Weights of a small masked image model.
Model: 5.39M parameters, 32-pixel images, arch vit, norm layernorm, activation gelu, moe soft, num experts 8, patch size [8, 8], layers 16, width 192.
Data: trained on retinal OCT scans (Kermany 2017), 98430 training examples, 59.7 epochs.
Rows from block 13 of a small masked image model, named by matrix and row number. Rows with one number within an expert belong to one neuron, the router's apart. Each number is 128 + 24 x the weight over its row's rms, rounded and kept within 0 to 255. All counts start at 0. Numbers have three digits each.
Before each expert's rows are labels from the 100 images, of 14848, where the router gives the expert most weight on average: "place" is the part of the image that holds the peak; "patch colour" is the nearest of a few named colours to the mean colour under the peak. Only what is clearly more common there than usual is listed. The data: retinal OCT scans (Kermany 2017).
# router: slot weights (model.blocks.13.mlp.router.weight, 16x192), inputs 96-191
# up: expert up (model.blocks.13.mlp.up, 8x48x192), inputs 96-191
# down: expert down (model.blocks.13.mlp.down, 8x192x48, transposed), outputs 96-191

# expert 1
place: middle left
patch colour: grey
router.2:144140115099135175113104116134133127053156105135131209097132114106114101103129115107145122116115151125126108103135150123136127119131120140111134119166150156132125112084139084132167089111142114157132151144153140133184111176130108131124137127123129094131168123166151132147114122089141129137
router.3:106129108171167125096132133140126097138134114124104085130120126106117127172112164110149151119139093145121158120134104095104122103094145141149144163126082099138127147169097137129148142148132158140098120143105095126089182147111131122093137138109137158112113157125167141112122129101138145117
up.3:133161113130123103155083105118131157137133187134135115176166101090134146177139157107120132117114115099100102180135170126126125123105136158094105102099123117131103159089102142107129119111129118116176121121076124139125145096133156107155140142094141080114100125128094128097148120147131119165
down.3:128084127127163111120154149153126126093123065169138125087125129144107133148105115127159112174114173141152104117163098121134122141080104099135153105139124153115138141117191149125131111167115056127100144132141170150148101132097158147147132161114113094136157125125135111148112111128124098127
up.4:110158133111134153081123110113121147153120137139184142120117149096138070090115119129135140104103111111132141163147084119123075137111118134168117138133148136166084097126162116111137195148168130169128103172141148128149094111115086110107129067132125149142122104110165122142126115113116132108
down.4:164148133121120125168078092132165123122124120147133121127135090137115190139171132140125118136124106156110094098137166121110164103150161118150110139135096118140145140146074130133171079116081126151123129140136129145116128132115142117153122163108119105155156127137141119133123136080138161125
up.5:102101097153118119108147170117160120185125136149114129137100129129158134131131123113111132132139096119127100091111154105131100131184119115115159108115128161090119161185152123171105142119131147101116105098141159101102132121134138140113135133114120122124116087101104193156113142170080118107
down.5:107124164099146146133139109101061141145145102139144083109142125124108181124120151153146172086111138118130144145120083168123165146116129105115119118125112106143128129116130117107128121130111137155106174130143113165113097114112135128108147098149093126131125155083120152154153074108135113157
up.6:124114188130124111175118179061101119124109108091198159120101122160139133102110132136111096164108148108145137145129143144102100112139131126156128157177132109136152144138108153089132115151080107153138122131143086096154128149122110148119131135141109135158160146032107135159112148141151131137
down.6:103136092140146174090132120173134123151144122149091085152149149107157120118169097136163108118153091125142142148105109110111155103107132103077142125112160119153097116108121101187136130096114140121135134142149087144136106123117126098101123141098139134071112139147124087145148141137118095155
up.7:123175155140127123131152164135116137134158132121119173090114188101166073161124095109102104136094091090147163143134146115124129117104147120119118126159126156121128100124125195153121139138102148106092111135095122144104112164172093078102133123123106143142120138079130102115123099162094116089
down.7:151151140129164158156125133122107139109162092154089140070135143154111159115136159156137162119117138123134062095091139126107117156135126136110126165135130099144133144116136094123092097129107129132120159126137167169123117102111116127113138159094159115079144129170102173164157118088118106166
up.8:152144110104115121106153144175105149098099094112161133135103123143118108103127118126121139128118117116132139141138145138134129120132147094111172146122092067153132166089161089124167113104080057121159151117142109134126126107131154163172129134128125109117125138100131162163138153120150138168
down.8:080115150152137190118120120095153120138129157125098133122159084109162149146107140148104116114132132128127120111113115139144113079144123128133098113136119162109104125162115171135141176138136141132149078109107104102102126183131098122106097154095129135132120105130112063112105136124138150083
up.9:095124101157149114185082115144165136147131148163144112141157112153097164115081144148117122156124136099125116122146154125158125160144087142148158074163116096142146183102100141129087129117101108086106154124132115114122142131098138093118129111130185093083120142126094130115169128140122090120
down.9:147154140124122127117106120172131132148059110085119101104145101126098152123111069150146128154112097112124174137138091147108134114140151114161136114138145130146166078120138115079121129156179113155121120091102145151101130113149180087084145128161148153088134143157130178156093121123100094132
up.10:130110156179136089107143109108154079163113108139142113158097099158158161138137121093134073142127130110156128121134072136120127126119054129099102112100107150131135129137123170130107163125114133110124112135126122112117215112132121114115095120152103136138124140140109083102133121137107133119
down.10:157133145142136106127114111104172091130126051178119163130147158106157113155108117080111114132127112099173104116154127159084124101148091101128150095130153156107130163099156155133151142107122105134159098126131102123129158146124083103180089151091123098114119087151131090116126149145091133111
up.11:138160169122162145138159140142117141111051138073137136158171142135128120150073157099120145173114117091106136135119141152104123102161141137119133119112095120186122126130139137085146127150157092123148153159098121123113162112105156099144128117123117107107110113061126154143149133145154136106
down.11:128104104147127133124167107123168103149118072163128164129139185095123156102170127127163140125126122159130145150122118146120122127098105102125105109107142153115147138125139123145153127094115133153122158088091132139161138138177117122076114127162145122135130136155089130175107120121107088108
up.12:106178106123089141128100099125152147133176155150120164091132163146150121173137139115122107127123150118123122109130116094143091171161125141150104139164146147098135108129130179098083118137163129098096132117122088125141112155123107091164111151127126111111129135132112101134120132156117080160
down.12:156170114149111132133145179153111145107143126154104124138147144116132127118121163122120129160114156134128131138115115101101192163144145159157153110125144089153127098102136137149106113171140132163107132128159168105115125099109154140123152110122109127121118148148095156108162100081094131104
up.13:126159168140099083159122090118143139122088158117134141115087067123124143119124109128151092120135133090106151115142141105123113108136152124112126146115115141144137127092112114104102115127128097100136132144104073141155112119163171100116130149135127103143131156185120123118156122122058117131
down.13:135110110122163135101117141127099099109149160158147103129138128129156159127153168119109143100103120147164134151125099108110135119108069162122155123115110105147132103172144143172113141153111148137149122105100161127149118133093116154127122144101090154126147113068099099099106119164202097112
up.14:093133149158119110118163100127120158164124138122159107122094108209142129059171139081127171101135131148177145173099126098109119136137060141130106115114112103096098129102163178119138129138109103143134092142109120129162155117140125086162133102131133147145185132071137111137115132152126098114
down.14:150131134121120140128122150143112089081137137117114140155117149104148095169156104174130129128157118135107097116147150151149127091132131133122115135123152131093168089107119094169104164098111122111136144141141133145161136152142110119124093142110159119110070139105088110079093159182139118129
up.15:177153101111147106099129153087156143123146120094190115134140155145143158092150115143146106138144127097121099124141135141139118151097082092144151152119129118129131135130142074175110137142165146125162125122102148122143104136105121091139127144105144143114132152146122191134144139126140123146
down.15:106114158166116152150096141171119106105148146108099139151102112082124141132091160117137124105135143136120090133159114111114176102128143148142124124155143128150131101120089202109143135113071125148111156113087094133125137119143134160116138117135124115086106115105161108126105125104120151121
up.16:163162146092081124100103113174123140116092124148116104109126163122111124135146079139117117147115133110119107157140127103122103117136075153129134163125065139152122104104171109130154109128101058161118135140117138115138143119147147096123122114135148126111126118177145139136131129141116139176
down.16:109093113165190128145132139072156118107123133124145117123141096125178108127104166127169168165135121087128134108092139161107100132115161088129118091140145094179120150128121154143079144107108135150133115104113107165100105152126146090179114145116149119150149143070132120170132140121177133085
up.17:138136166125149156119133137111116124162125122164129108093133136138123163135098176142054163160134135129139126143129131132137168127150108084108170062119081100138147165110137130109103123127147112123170130094182126129099151130155093155134132115074103132107111133130121136163142104134106127102
down.17:083099146126113125083148107148100116139113130092116126101135058123136117145145137105114099160118167093089123109107099167110147151110130162126118099143122143131122114177189130124121134157110129124141138121140146150046122148132148130077139131152086187140152135139081129111125126151120080138
up.18:130104131116073096121087103114108139147100150095134140128114118144145129130089136127160143116128134139159131170083153125148116119121144144151124153129115134116132107128080165129132099164109140125164109129106127117097146087124145129127142122098145159134159099083137132119171120163080126110
down.18:149152133076151138148135130155112075096160122133131110142146160106117150096135125116128119105118098143119117088184117140119132140098114139108163105097158136129128169137154084105158084144112098132122076182096121136189148156130133129154122160151101093129140143126134140063097103121142132122
up.19:120135148167110107141092131090137135140162141161114147134098152125133130080098122091091153121133157079166107104102179175143079131111122140145151100136129131108111126107119189139126128105147141096106087153151102111134095089158151139147118133067157169139176108115107181121192149125106133121
down.19:130148132100137146139124145182049117073119090133111140121122168157109141142184128154121132173128159110119171146098120135121143112104116072154094129136144141161144114119147109137099102134129130156104172124065158127160082140112097087124142118171143130110116106121153138123123125112116113126
up.20:107116132092088117142141126152140160135127152115145133129109175184137147165151134104122067110114144118176144140153136122176137089159119106092130081156127136145156160110136151142100202133120096090130105142111128110103163102153094132129135092145129145102121099139122095119133118162156148120
down.20:176151092180150147128112128169104105185155097142138160090122107112126101134124086127107106114104146180120078091081144135089105186095134144121123139113184170149113138119137129102132145120125125113153115158138100108160109138144123154130133135140164113138153140146123170156119137137112162092
up.21:134105145128153078113120059101169143154155149140131124135096063127156116132139121116147132102142127134130126109126106088083131149156118115164119153071163104150086125163123089098102162124143177084150090119145112120143144105148157114146118094127133131112151142158131112159117120099098131109
down.21:145142151134057139129092149074131133116104180129162096165123127136142151138104124131136106144139077137119138122123162131149145111130134132128151123177075132126172128096097147137147111133140081174158150166151181104127128141131131140156126134150093138143144124103158103169119148136154117118
up.22:114118110142131170152103158115101110114089165148133143132132125073142116088140110110113115109130092124156140105171173125132140158105140125163136165153106146105139131161133147132120131127138095127131087123122180127108098123057098126140134127099089111136131100112119108114091164150128126190
down.22:171166135146141122139110081138122122101207134114107099157095083149127149137099136122128124154129201135095110126136114144152127131142126154109124096124139088139122097140126092122137137144115150113133108134145097152156122157182153149115142125105122123106100125128104164154145098098149145090
up.23:117133100136128059119155070154154134160126073157172114145123086134084143071161150101107175096135134163124160124075133097116138154144066109133155120125089117107131185115155148138125113092122100165128142121141127153116158105150149142129115088147154141131167107146129130142146138127139101122
down.23:125160140106128150123127117093125128102127142091069135070173147151146076132130105141126166152114085103124148129130096159144146133142145165089117153175110140111110102114123135127117166100154151112115160132113152129101121170131116107108119135128127135100108186113107128124107104183118089191

# expert 6
place: bottom centre
patch colour: grey
router.12:141120132126176138116129168117145156159146128139127123137122108115153146118135158111123130120129119120110150147127134136114106149146100136140135099127158144114131125110116160170133130147115145145115144095140151166143103139121104106152112131098144178175134144050119146111141112192155102101
router.13:144111085109128150111124132124134143140133121112124111149132159078139121092152139139132147107131142144110114193094162159120089169123142124117113104144162132066123127168121112147120133126115163116100127146138181151148117124100119102147103134117115186160151099170122143104112152170124097138
up.3:107141117138114086145151138139105084105114132136120175115094127126144082161125085134096096118103088076124118141178129147123143107074182153160116142114126165146091138132112100110139141138141144120140114147135084147122163131175133153109138154142106116125091125124109100114112123102109130162
down.3:117120156145124102121120110122121106158137151110146157144099085100120120123169115144155127133139078163098174115158099156156133118098145095132111076064095140110152134116108106097113153139123164117151099125158127124105177120172151132071137145133111121147136169148114120138136135105101157153
up.4:089124136108120143142207106083116121136134118132097157109083112128134094112125146113157138114153158140103159134102078152156118112129118086134095135111133131100103119116127126123125103104142149133103138146113148138139096139153109157079136113176139130124123104175138133158103123123038115079
down.4:132104111164111090136148150116179150100120112140159131126158140125116143164157102111132143109108088140138096089124119126084153126155092149122134136157111151163139116123104132154143106110139090089100120125147097131148144119084135124163122098130122157137087132122079104191093168152172148151
up.5:153127116150116151092117144137096177133106134133131126102113094139145131159092165132120129088087078139117104064122144149167141123130138135120162114143126110087117129130129126120136203154126136181147153119108116148142189119132146187121113160083126114099184122133126140123167113131147121100
down.5:141123150141104111149115102156138127140165138149104132110126166146125111135121145122171125147127130165086120107139109074137111155114151125093098135132096105139122104091107121067106141070126115135099174117110110128145153145102189128123128131136155110112117153125171127180099120074074151169
up.6:111155116107075121175125084133138105134119130123107141113169111133103140162133126119123107168133143140145143111145097122110153085156162107154117116145118148147116108137106115103132148117160106125100161094131111124139156192102145122126143115126152097103143141153131121132112118132127123162
down.6:113148111120147117110114152124105121140105150151126127139076122149118185091180133170173120158119078112119144124123137133150168142077144092125154145126143081119158166113106135162126119130158124130146163134146157162137093121092110121139134119155107131156123120136102097153129186094140145132
up.7:146106156149139122092104092100128145128103150164151104119158129133139116138096148110135124153116133144114126055148105163171153151175120126141221119151105113113171119142089125139138131141164126152121147125113120128130132092094129135132115123112143134130179125134124121151161129142136133120
down.7:095093124153112133138139136181131169141141168084096154119103114083165140125115135080108149131115116142122151156083136065122119144101141152105105126098129121152080130081137129129128152087093135087139132166115101125094192131167128142101147124125139127117124117149150159170106144125107137115
up.8:130108105151145147122108121097131141125138144152066131128092096136146161129133126132149113121104070129114116097140109163148125163127114115126185121104136087094138137134096121099115130153136089151127138094108121111103174116090146140116131120113137129112127110162107134138144114149182108152
down.8:107160142139160109163151127124126098117140125130128106156139083113102119131116131120120128124102131137144161129141112108132112138160122148107106125095103137165095101110148157090119139080108122148134138137109115129125155132136155155146108101157139151137141102129103176146117105109082111173
up.9:130159151152127130102144085141100153114118110131143153095133119119085116140064174138154159122127144136130118060135146143127136171138100116133144161144135126099156108151159146078162112156113119155118144107111123146118109105114139162130119139103136123126112119126143128117126119136086111129
down.9:144143117146113178096123137134146144137142174133118144122101146148138103123140094105153103185128119159086135127117152111183122154118180129103120075134159106134128108086121104144145123100135113103099171115126128120111138152141164107105141133150141133145141157168168169111145150107128138103
up.10:153079131153164162128131114087132143139105099161098105127123119134109178098091170176139164078120091151136118107117104133112139142153110138120147140124111120095116125144129158133143138136127076167140134132105131151137114088089124148155100128107119165150130084141153177129141121132137132132
down.10:077132142136093120141091077156115114124139147137085132147157149162131081119157124090109110128101134102122110134173097122151131121139179142136136131146108152147125131160143116080117123128117147154126123130134114098136147124137166124121107132149137129096099132118156144099103094093110139127
up.11:125119132155116043104156097089150153118155140120149107150117125094126125151097155169111081113118156135151137134115097136130131127182042143120157112120131138114073135134161150098151136102150118135139110136103129130077206151138153151149110139117139124134173115151115140140085113135079107150
down.11:138129121113114143144113160125154136088134109144070116137141100151115107154128109104105092125122115134107124117123085101140153140131076089115109159117160145156107117121189152110150123095124101092143121147128123082156161128195156084136117119101106145114106180101142142133148094111132137116
up.12:114118151158124158129096121139091074133106100140134098115119119110097117104063131115134169130172157141132117148117175122161128135096225098178141118131134113098125153088137133130105114160092128157118134160176134130145120121133085138093120124140108131145167105156125135123149161152140109099
down.12:102145131099130141163187120138124147110138170157127117118074132139130145118198138131142103115121097133133132102160125124154148116136110121155119126128082134194145135117133157064164133134117096146159164080119120101126119090125140148132125110141102113158120107099160157121115104099121125140
up.13:124139175140151134136135119118109125130144133136151152126137133152158099098133134124118112110116145105132092111165111112120168153138149124122088104126125183122156147107114130142157172109108159098109114172070120146131142126128164120132097187136119127139115140116100092135134099135138102105
down.13:157141140131099137118065138164137083089128097116144121118145117138096141163129128122129172163122123124099150104092115113095138098126170167108113146145117121153102125102097128143135143097120117090124131108147116159125199110119167122129123143094136171123093143134147143179140124091131174120
up.14:086129111097092121159153114118126129093145114137100169136103129075159131122138107122127113100117108136118133122110125137163144119118116104111102148120119117117103129105121105128105099147154142089147163186135096114144168171143130149062127131191116111120076099127125120146116131089112141094
down.14:138111143166140124091138123118119110138110140149196128172129115077072170166145106108141140147161118149122120110162095143106123138122099106118142105105120165151127129136133100160142160129179125138149092112133099121129132104158157134149098110133065148130141161143112119143142178119126137159
up.15:091113090165120121113147063085154137138131134084105142095123110121152136122135107120156172110132114154111115147117106090138093162089109115134150133108112128116124165126134138117136134136151117105144140129139104160162118154145118136093116155159173089140116123089112105146103130140098100121
down.15:141142127119116140128111111154111127099114127118120135134138102151151111138117123133178123087135149120143126126115103185147135136146186125115134171180147147157148137129159111093103105177127102140115138118128125113107132152144176138148097074139126132113131126134087137090158097153122131150
up.16:134130113135125159153119060125148142162167155134102145104143116100111149129138142146146144119120094173094149083114100116133103127161147140116121144121142104114099114132106121029128123138169124159128150101094114149118157158114151146162135101139195109118112117108161117135126102110145134106
down.16:119119109149138111109128141127156186169114163138111149162134124178168093082137115113158098142134160156121129160096174154132113143102136095161123143171143124106159120088122115123101116136129118102087136136130157108159073129095140099124109104145145110143133150139117141173141121130154115164
up.17:148181180141132118155120145141122127110128160162149098090139120114110183106127161132140168133116118131114119105133117122113173151142138095114133088135135140121107103125114106107164147117102115146146128122124123148186159062102156118104119202089120100127098161094129143126158108145118114138
down.17:148107167137082133143108120145120117107097109090132122083152129164084106118094116118128134138108102099162143138138112157135171078128128113136167129132104115082142142196116136102171119137143136120127130097113145104127151122110092173151128165156132169119130142131197115174085109106128151125
up.18:093100103122106118139140085099099132137120152135138119145172130177158170141145148151129103129098101110112102127159119093110171133079121129074156164087118127130114104124147167117167150149130114095127111155070149116130102085134095123116190146101112129129126142144144122116123120105164149147
down.18:176192136161149116095140108150129112161105128136155134136094135163155087149112108163142105131133117130165110107127054142115108080163133145125145108204102132141100152156112131106136163125128120128135130098175092138105098135126190173120162117153125118090142107132135137107106093157137118109
up.19:117172117178127113163128141156140178140118126120139102160105104153151136117147121141145176116134093098110154160137137147094131095160132132062111123085087116158110116114118175114155122123111118127118100163102117144122140097127169106168125126116141129130103077104162108136165102115109158197
down.19:137158115100161172154127110154124098154131177101146108085094165140116127148144134094128072148135128137124155128127131124147118112133157132153156130158128148144099122116127131173155151124132134118118122117130112134136132186162106131113088154130142145155147133101157167134104115087131126074
up.20:143130139153126166166111071143109104104109134117159103109121131112112123114087154135174170113108178146092139110144130156129113132109168145132133175144128124151121129108129131105151138115166133154136133137095086160110153134152151169133157112127152159109140094129154130140119106102117136116
down.20:122139135100119134118096142112154137119120151135119167148093130184142118119122125160113116116152133157111085118119183108120122106178118153145142107139135119148100115097149131139140122132147160092080153109140149115145108151166092095125139132113129120126145135035125110117142131151178116150
up.21:137133152122077080121154139150125151093125124140119150139115101118105105133151097116096107130129085095138112125143125141128137102113123140151112146086130142133107111128123098126154124129124150082183130135152092124126152156171151161128109182136116114125097112110125129115139122098075144118
down.21:152132132130139110151150149132097093160142100149111124117110133097124155139145111164172134163175128170121146129130107138088070092095160092142138099130148154106105142134122088091127188132173135154148101142142128156160150134130116070110124114139081117135107103188103112151101126122129092101
up.22:056113113103162163128149114108161120146187136135125134161113125174159144120112123096166103127130126155147153136112143116106161159146120139155122150108113090153140114117154145140089113121138155098092094112155105099119080139155118138112114067170135139151124103112136090132108126155145127109
down.22:130176141133104118156095094125150110114093138110129130101138106079145130194136116138113134119102133135095113114137128146128121120128187109121138158151133143155095156130141121123115116135126127161158122164140145129115144144159127162129117141155129145118119131145075107127153150116096162147
up.23:137179127132113140158105160179153091115127075144095112086113134105086175165097125102162141155159138141129140116110116114155132113084132144166075132161128137152120138127126101093119124120140086135146136116131125123122130110120141128093141089131134135109066120103126152199108142123107113115
down.23:134104143088132148157123138127111164127128166110101106136147102103129125102106159118095130133069131101147135151154138168103146124124147121169143115088171096096163111161139135147118082162165137154128106108092135125144139114158061139160078135126150178120148126085155096146135103126144153140

# expert 4
place: middle left
patch colour: white
router.8:111099099132109132130132141124154136172157112065135171135108167137156112125127123128117124113117127111132120162115131159134095127124106149160139125129162160092084124124145156140123137158087147121107171137141137190137149143124115120115068143133136156164123108080103132124142149173099094110
router.9:126098147172162135147116167106144135165150133124114182128112105111139116106136154123124140099142106135114138124136128129118082141124109116128118107131160165078135145133123191141129133146104134160118150102144115165134113147137093138123082170112135145176104150121122114107138135168108084085
up.39:138130137130105112121152085133146184130120128203096123161148124065139154160090157115104143114116144129122172132087126145079150132155113140141114122139122135120128106156140078144132151082125116144094137137130135138113109148085125103122127111101128122122130110255128138108119125149088106097
down.39:127113102097127106137159141075112129153156091159120133127143153139121127095176129106128130111115162118136121146105120147116140105162084075108116098112105119122142076103142136137151170109129061138105147112116117127125084115079098116135109117141119130141143110147137170111130124140129131119
up.40:097142142085150163155101174145147091120185119160102090132139099149107173106100157152164146122126141149164136079091133093133162116103101133145094119126144099178103147163133125132129140146129146107126102124152121081131132109095154121141162100134150135101095127087151126129133127122179153110
down.40:114128155135157172091133131105151152112155146109146109110103182173117144115117122147129122120129125139117145131108117149162137143149093094127128132163142136131187144110119158146110131048135116136120121110133104125145098127131138153164091157143096134139148123124132140107149119101132106114
up.41:149138164170125107159133140133119139108152091108129116131100117115141128136092144105162121161151134103135184063138095168158139114157161097129159131147113126152147127115112099107122096120158097136155151126114107098126130130124113121141148061103106112115081131083120134174112113120117146130
down.41:082082148147122123141095126129120127121177117112127177095111148112127099115156091121130108130130124147115126181112164150140077146084123129184112142113145167127133139138098117140131130098133152115121139135117135100127117158152099133170025164113106110146130109094153109110109154119116125172
up.42:117149142126158158115168147150171128114106115119159105116132091124096159108100152116140113157141168191112181116129085112125135122119092146135092133146125127162145167161161135134138152130129150083119097138129111058131137115121159120155158096159113128137106116090167111110083167126144178093
down.42:124128114103155120110165144102130148107127157136136127142122177150131153112111117118155109108118085090126133122110165108154117158156168149088151144132107123167126111070115122130120134111157115144127168115154111136112121109132104066117136140123085131117144153124125125146154110094160104163
up.43:144142101093143150119174091136122104158118110155129106141144115128150156119115147145157139150143109143141151099106072094119169123155169113123158153143115109152078106141128110110138144132149093156132164136107150148116146091100098144114148084076135151090117110115125116171094142121139136110
down.43:131144148147097091109154156100133133152116147137133151131153162156136094121123102107139088150088157147155119093107148124165174147141091144131109141130169157131158155114187156129143114093102143103111102156129141097150107147105112126147135121175154112134107150136137116093104147137110112120
up.44:135136140135146155116144093166133108099177109133141042156101136100176137109124132109120118109144134126123125081120084099108177137128154101125154123116111048111154140122153077110138097107147101143129125157091144116102129105099125117111146112099134150090149155126150132147104099119172122134
down.44:135162138074153105092163140114135125129128160124128162095123097167154113081128077126108084171107150101114109082143128119132117162138089168161112141167136163124120141148128142149126141078127107123088119112126122121159084176144105099151147149154142112122128113151122122121082161150135128124
up.45:151175137138150147163148106172113131092100101142118099149124116099142132122095158123135125163141123123149157131150086098121143115130183135120125124133110077178145116135113061126135132097154097150113117143095124118130166102117124117120098093131123121123103147143148118133124134075137161138
down.45:110118135159108106116106133127100124156107175086168111166114169174113091130112071121149115136149129143136136114105118149163123111127141089124159105112139164131118089150166141071116143120107179123146135134145146124135135158132130114117147111152118122149147151118118092119119141167161121136
up.46:157144103102155140145123151142138101155087120121129077118111132117113116104133175152100154115150146141119123167127142102116100138142142110120122163139135066133138127112146111150130134115144115147166109095095148110124141125109133121125158061096137145128152133166149125139132108113194143151
down.46:122157146104146193142100147125135125088166127176110095091127163126116128102140184152136120129134165156069110140099121097127153131099116148125106115111132064140139153105136113146118113117134109139125128111128138130163113091112162186149124130166155097101144153156139112132136116069156174138
up.47:151125152130147171142133137134118119098174124090115112111120102077127148152098180106173158137159153160105166055108099163147147155167154077118171117134117121120164108121115124125115065099174115164156166110088134132114137138085138128111151111112131125129088111096125109138117111126147117126
down.47:117103140165085094143117116130134131120121102092144191134104114100133115144152091127122100159129128141129107142172149140121103130102113123149109128141140193133119144134135131107116142094099150108115093116120143124136103168164155100157058157122080092162144118137151161080099161106104108149