Weights of a small masked image model.
Training: adamw at rate 0.0023, 15300 steps, batches of 384.
Data: 98430 training examples, 59.7 epochs.
Rows from block 4 of a small masked image model, named by matrix and row number. Rows with one number belong to one neuron. Each number is 128 + 24 x the weight over its row's rms, rounded and kept within 0 to 255. All counts start at 0. Numbers have three digits each.
Before each neuron's rows are labels from the 100 images, of 14848, where the neuron reaches its highest value: "top examples" is what is common among them. Only what is clearly more common there than usual is listed. The data: retinal OCT scans (Kermany 2017).
# fc1: MLP up (model.blocks.4.mlp.fc1.weight, 576x192), inputs 156-191
# fc2: MLP down (model.blocks.4.mlp.fc2.weight, 192x576, transposed), outputs 156-191

top examples: finding: normal
fc1.318:076088160118119121112119156131138148184164129130117134130120129169114144130099143145108130134123130135123092
fc2.318:113148149131137161138163131123119107161059147169136165134135114092123124140121155134116142123127112139134131

top examples: finding: diabetic macular edema
fc1.558:140105089115116162104117077138159104112200133118101131110109136118118131130109123094109143107100133178132126
fc2.558:126160131150115112126096157140115169144112104127131111151118155098112141121095107109112120138107124104135118

top examples: finding: normal
fc1.382:187064072115134082115113145136115078110093116114108149148120111104100137122136093114119142139113126167126138
fc2.382:135152104148131117133155175135088169174102118117106108141111191148123116119130107102118168135090117140135163

top examples: finding: diabetic macular edema
fc1.462:096154125104120108101118134151121127160128139127102155112097130145133119150107050146115135149112123091106135
fc2.462:130158213140142143147115092134073131113183159121158084129147131093125168085162143195109157153126165134121127

top examples: finding: normal
fc1.157:111098167124109102121123157134130151148133158116126131116116119167127122141111134072113143111107139086119169
fc2.157:104149178138129104115134143125134123171127141103125150120118123090137128089142128161115128159118125178114150

top examples: finding: choroidal neovascularization
fc1.79:118135112135094119110113160142137098137137119124116121139113125102108079166121104099120148142105124069091111
fc2.79:159087096125142147146092125148132153093164098100139130127135092159122118105112154121138125117118158159138139

top examples: finding: diabetic macular edema
fc1.324:157170162116105134121118077140110103140052143136120025129112116134118134126140159096125146112105127155107110
fc2.324:091115064120126133124132093153170117129172099138107119111115114142136097122117148132130138135128125122124186

top examples: finding: choroidal neovascularization
fc1.529:142059152111105118115116176147110114152094092115120085129114142113118141162114098110108131126108142075113108
fc2.529:085141145168124139135106152105150118124221199148131110143139096081128124120076126103149124175125143157099088

top examples: finding: normal
fc1.111:119164114109107126107107103128159161141170112110120207119102129111123097102101144106101155139113130151111100
fc2.111:067110157134126117133105132127093158123108104115123122091112132122134129099096171162111133143114132153119097

top examples: finding: choroidal neovascularization
fc1.567:108080157137124139128147102145153113126130141134123111110123149158131111182086118118124130168131137152121070
fc2.567:133172131128147136128111166126121087096106066143142099184141120112128150142173150155118127136138117115138170

top examples: finding: diabetic macular edema
fc1.535:165160143148121140112116072134108173114149115111112108102115139133116112118108113127114140119119134153110117
fc2.535:107110129132130126142135092121130108153138175145135106137147142134132112093136154168132137137112126142139122

top examples: finding: diabetic macular edema
fc1.499:108121175123116094126112119155150131171130069111114177129114137112122104135095102094122135127115132095107126
fc2.499:127167146130132129131152120125205116140143121145117157131130110163151119114149119089134131126128144117132078

top examples: finding: diabetic macular edema
fc1.545:093111095136137099124106083141148077126141113126120056114118095102122132137135127106116160118113132129108141
fc2.545:114163149103149091122126117174100162132156090111120148110127136108129095128139134114133122122128110147118098

top examples: finding: choroidal neovascularization; finding: diabetic macular edema
fc1.310:127164098118104125116118080168127156144153053126107154110110124123137096171090114099111145133108130125113176
fc2.310:098103102158144128129138143124137149174112102104124177109131129083137106101168127145114135144139154111123135

top examples: finding: normal
fc1.479:150130120120108075119119137145186127171138145149110120121106155191110123088101124116116137145100133137104103
fc2.479:107129119164139161127131118122126155117138152110119144140123156139147147095146112128100139162114145170137109

top examples: finding: choroidal neovascularization
fc1.424:145131111122113156107113161137123163133159062105106178127117144116119116125108069100105139146107133141117170
fc2.424:088145117156128180143159090168080122108115124149104129139147125130129126109135181142135144145151158160105138

top examples: finding: choroidal neovascularization
fc1.244:145099155134106128108094053131180084151146115133105098111106146105120102159102109113104157129103124154094101
fc2.244:172092078129113087126105186111135108155073101134130142071123127122115143109157141097112142112115128081121156

top examples: finding: choroidal neovascularization; finding: diabetic macular edema
fc1.496:116077110123117123097101089126162156126134074124097109094097166098109114085122113065113145120095134184103133
fc2.496:180132111120146118127108123103152179130106137120128114137124142103120139126124080136132148117108127183118095

top examples: finding: choroidal neovascularization
fc1.500:170103106134122075106124106156176169149134139136106140123105134118130095137089079117112152097111115153111114
fc2.500:139166140140120143126135134147100165056160165166117123102110134108135094119148090128118162101126104144133135

top examples: finding: diabetic macular edema
fc1.133:161146094137098120100103065140140142127138092123104107117100116129122117135088070072111162147089123105103111
fc2.133:138134121138114211143160106168131126133112175150133112117143149124123118096133150102145122125116125163137120

top examples: finding: diabetic macular edema
fc1.228:133118117133136127142136113129128126157140144130143141110140107138131104255136151139139115129148133081138123
fc2.228:104159112131134144116129161125117128080135125139152142126135127109138159045156129133144128147156133190146129

top examples: finding: choroidal neovascularization
fc1.42:087098085142111140101101064132129124140112119123101097124100141113130118145070148079100150150102124145107112
fc2.42:143161120114116113133123166153199094101114156119136155124127166122131118133119117167115134149109125157131092

top examples: finding: diabetic macular edema
fc1.167:124117176102117122118108113150153114147164145119114155120117137129117113139121130122126140142114135125106042
fc2.167:128136166156127111149171084138143131132120124159120140144110130148136131117116105087130153131103141132142096

top examples: finding: choroidal neovascularization; finding: diabetic macular edema
fc1.154:160161146133146115126128106120128134171130148126126100113135146119125130218131112118128127139116131058124150
fc2.154:099135110135118135120120119129116163112118131118112124126111135124135168070153118092111171124122136174113148

top examples: finding: choroidal neovascularization
fc1.559:107081118132123106110111142137138097124126148121100143131124134137127154097154086140108134106115128133138193
fc2.559:144111128147117112146127151131159137170153147151120164126161103124151120172112122135119124118124117152160038

top examples: finding: choroidal neovascularization
fc1.173:111105127117119108125124116124155100163095119112118106112109112127120126220142083152130131139119122092119163
fc2.173:121149099106155169160132132130100125101118102131145149150159115091116119109121142104104129117134141171143141

top examples: finding: choroidal neovascularization
fc1.41:138170157147133173102126144134134046138177103130106093130127151126115155123131136135094142116120147127096073
fc2.41:103136157142138103120149096122159169084139124117120094154113147127106147124115117113136139131118141129099139

top examples: finding: diabetic macular edema
fc1.508:099090138116106120106112125143133132141156122137104105120094152079117099114091144083108149120109133113091104
fc2.508:075151105119144113127116082154157097109127124143124123099146167125121147088135121145138125128123123115138063

top examples: finding: diabetic macular edema
fc1.478:108151134109105148105094143140147148102160134127102120080105102129122128179168118121110155120103122180105096
fc2.478:149116186160132163121113180115206172093135098122111148130133110189115107090117099131132122132108122088113104

top examples: finding: diabetic macular edema
fc1.394:168091137114125147106107130151121162109147139117105150084106111067102126175141110073114159100110118157114083
fc2.394:112068225154127163139138129126176163117118090136121147142125113123116127087148100157123136135107116129141184

top examples: finding: diabetic macular edema
fc1.506:155115082146107114115109082129168147162143101127124103119123112195119136161148150128124142117126130131127118
fc2.506:090111157113108092128132130130140134091128106143125151122115147170122114150158102172107161140127137107117153

top examples: finding: diabetic macular edema
fc1.187:121089117119111098106122117135153083121161159129090156116104142140116127116133103112107155151104121113119125
fc2.187:150119181138121100143114062132158049122121115111123091141173092108129139112091138137122152118134151148090120

top examples: finding: choroidal neovascularization
fc1.186:107087154120118100112127082158121062129086169126116076114115129122122088146105176141127134145109136107123081
fc2.186:112136146151121195141133134142116184124121111138124140118137151148133112065150084129122154107127131150135112

top examples: finding: diabetic macular edema
fc1.208:142133101106125148121113089139139142119168107123119092118116126168114129255087167131127132123113133087111131
fc2.208:079160100116119071106125136128163123114124133143118160141114173119145148116157106113099115125131109177157113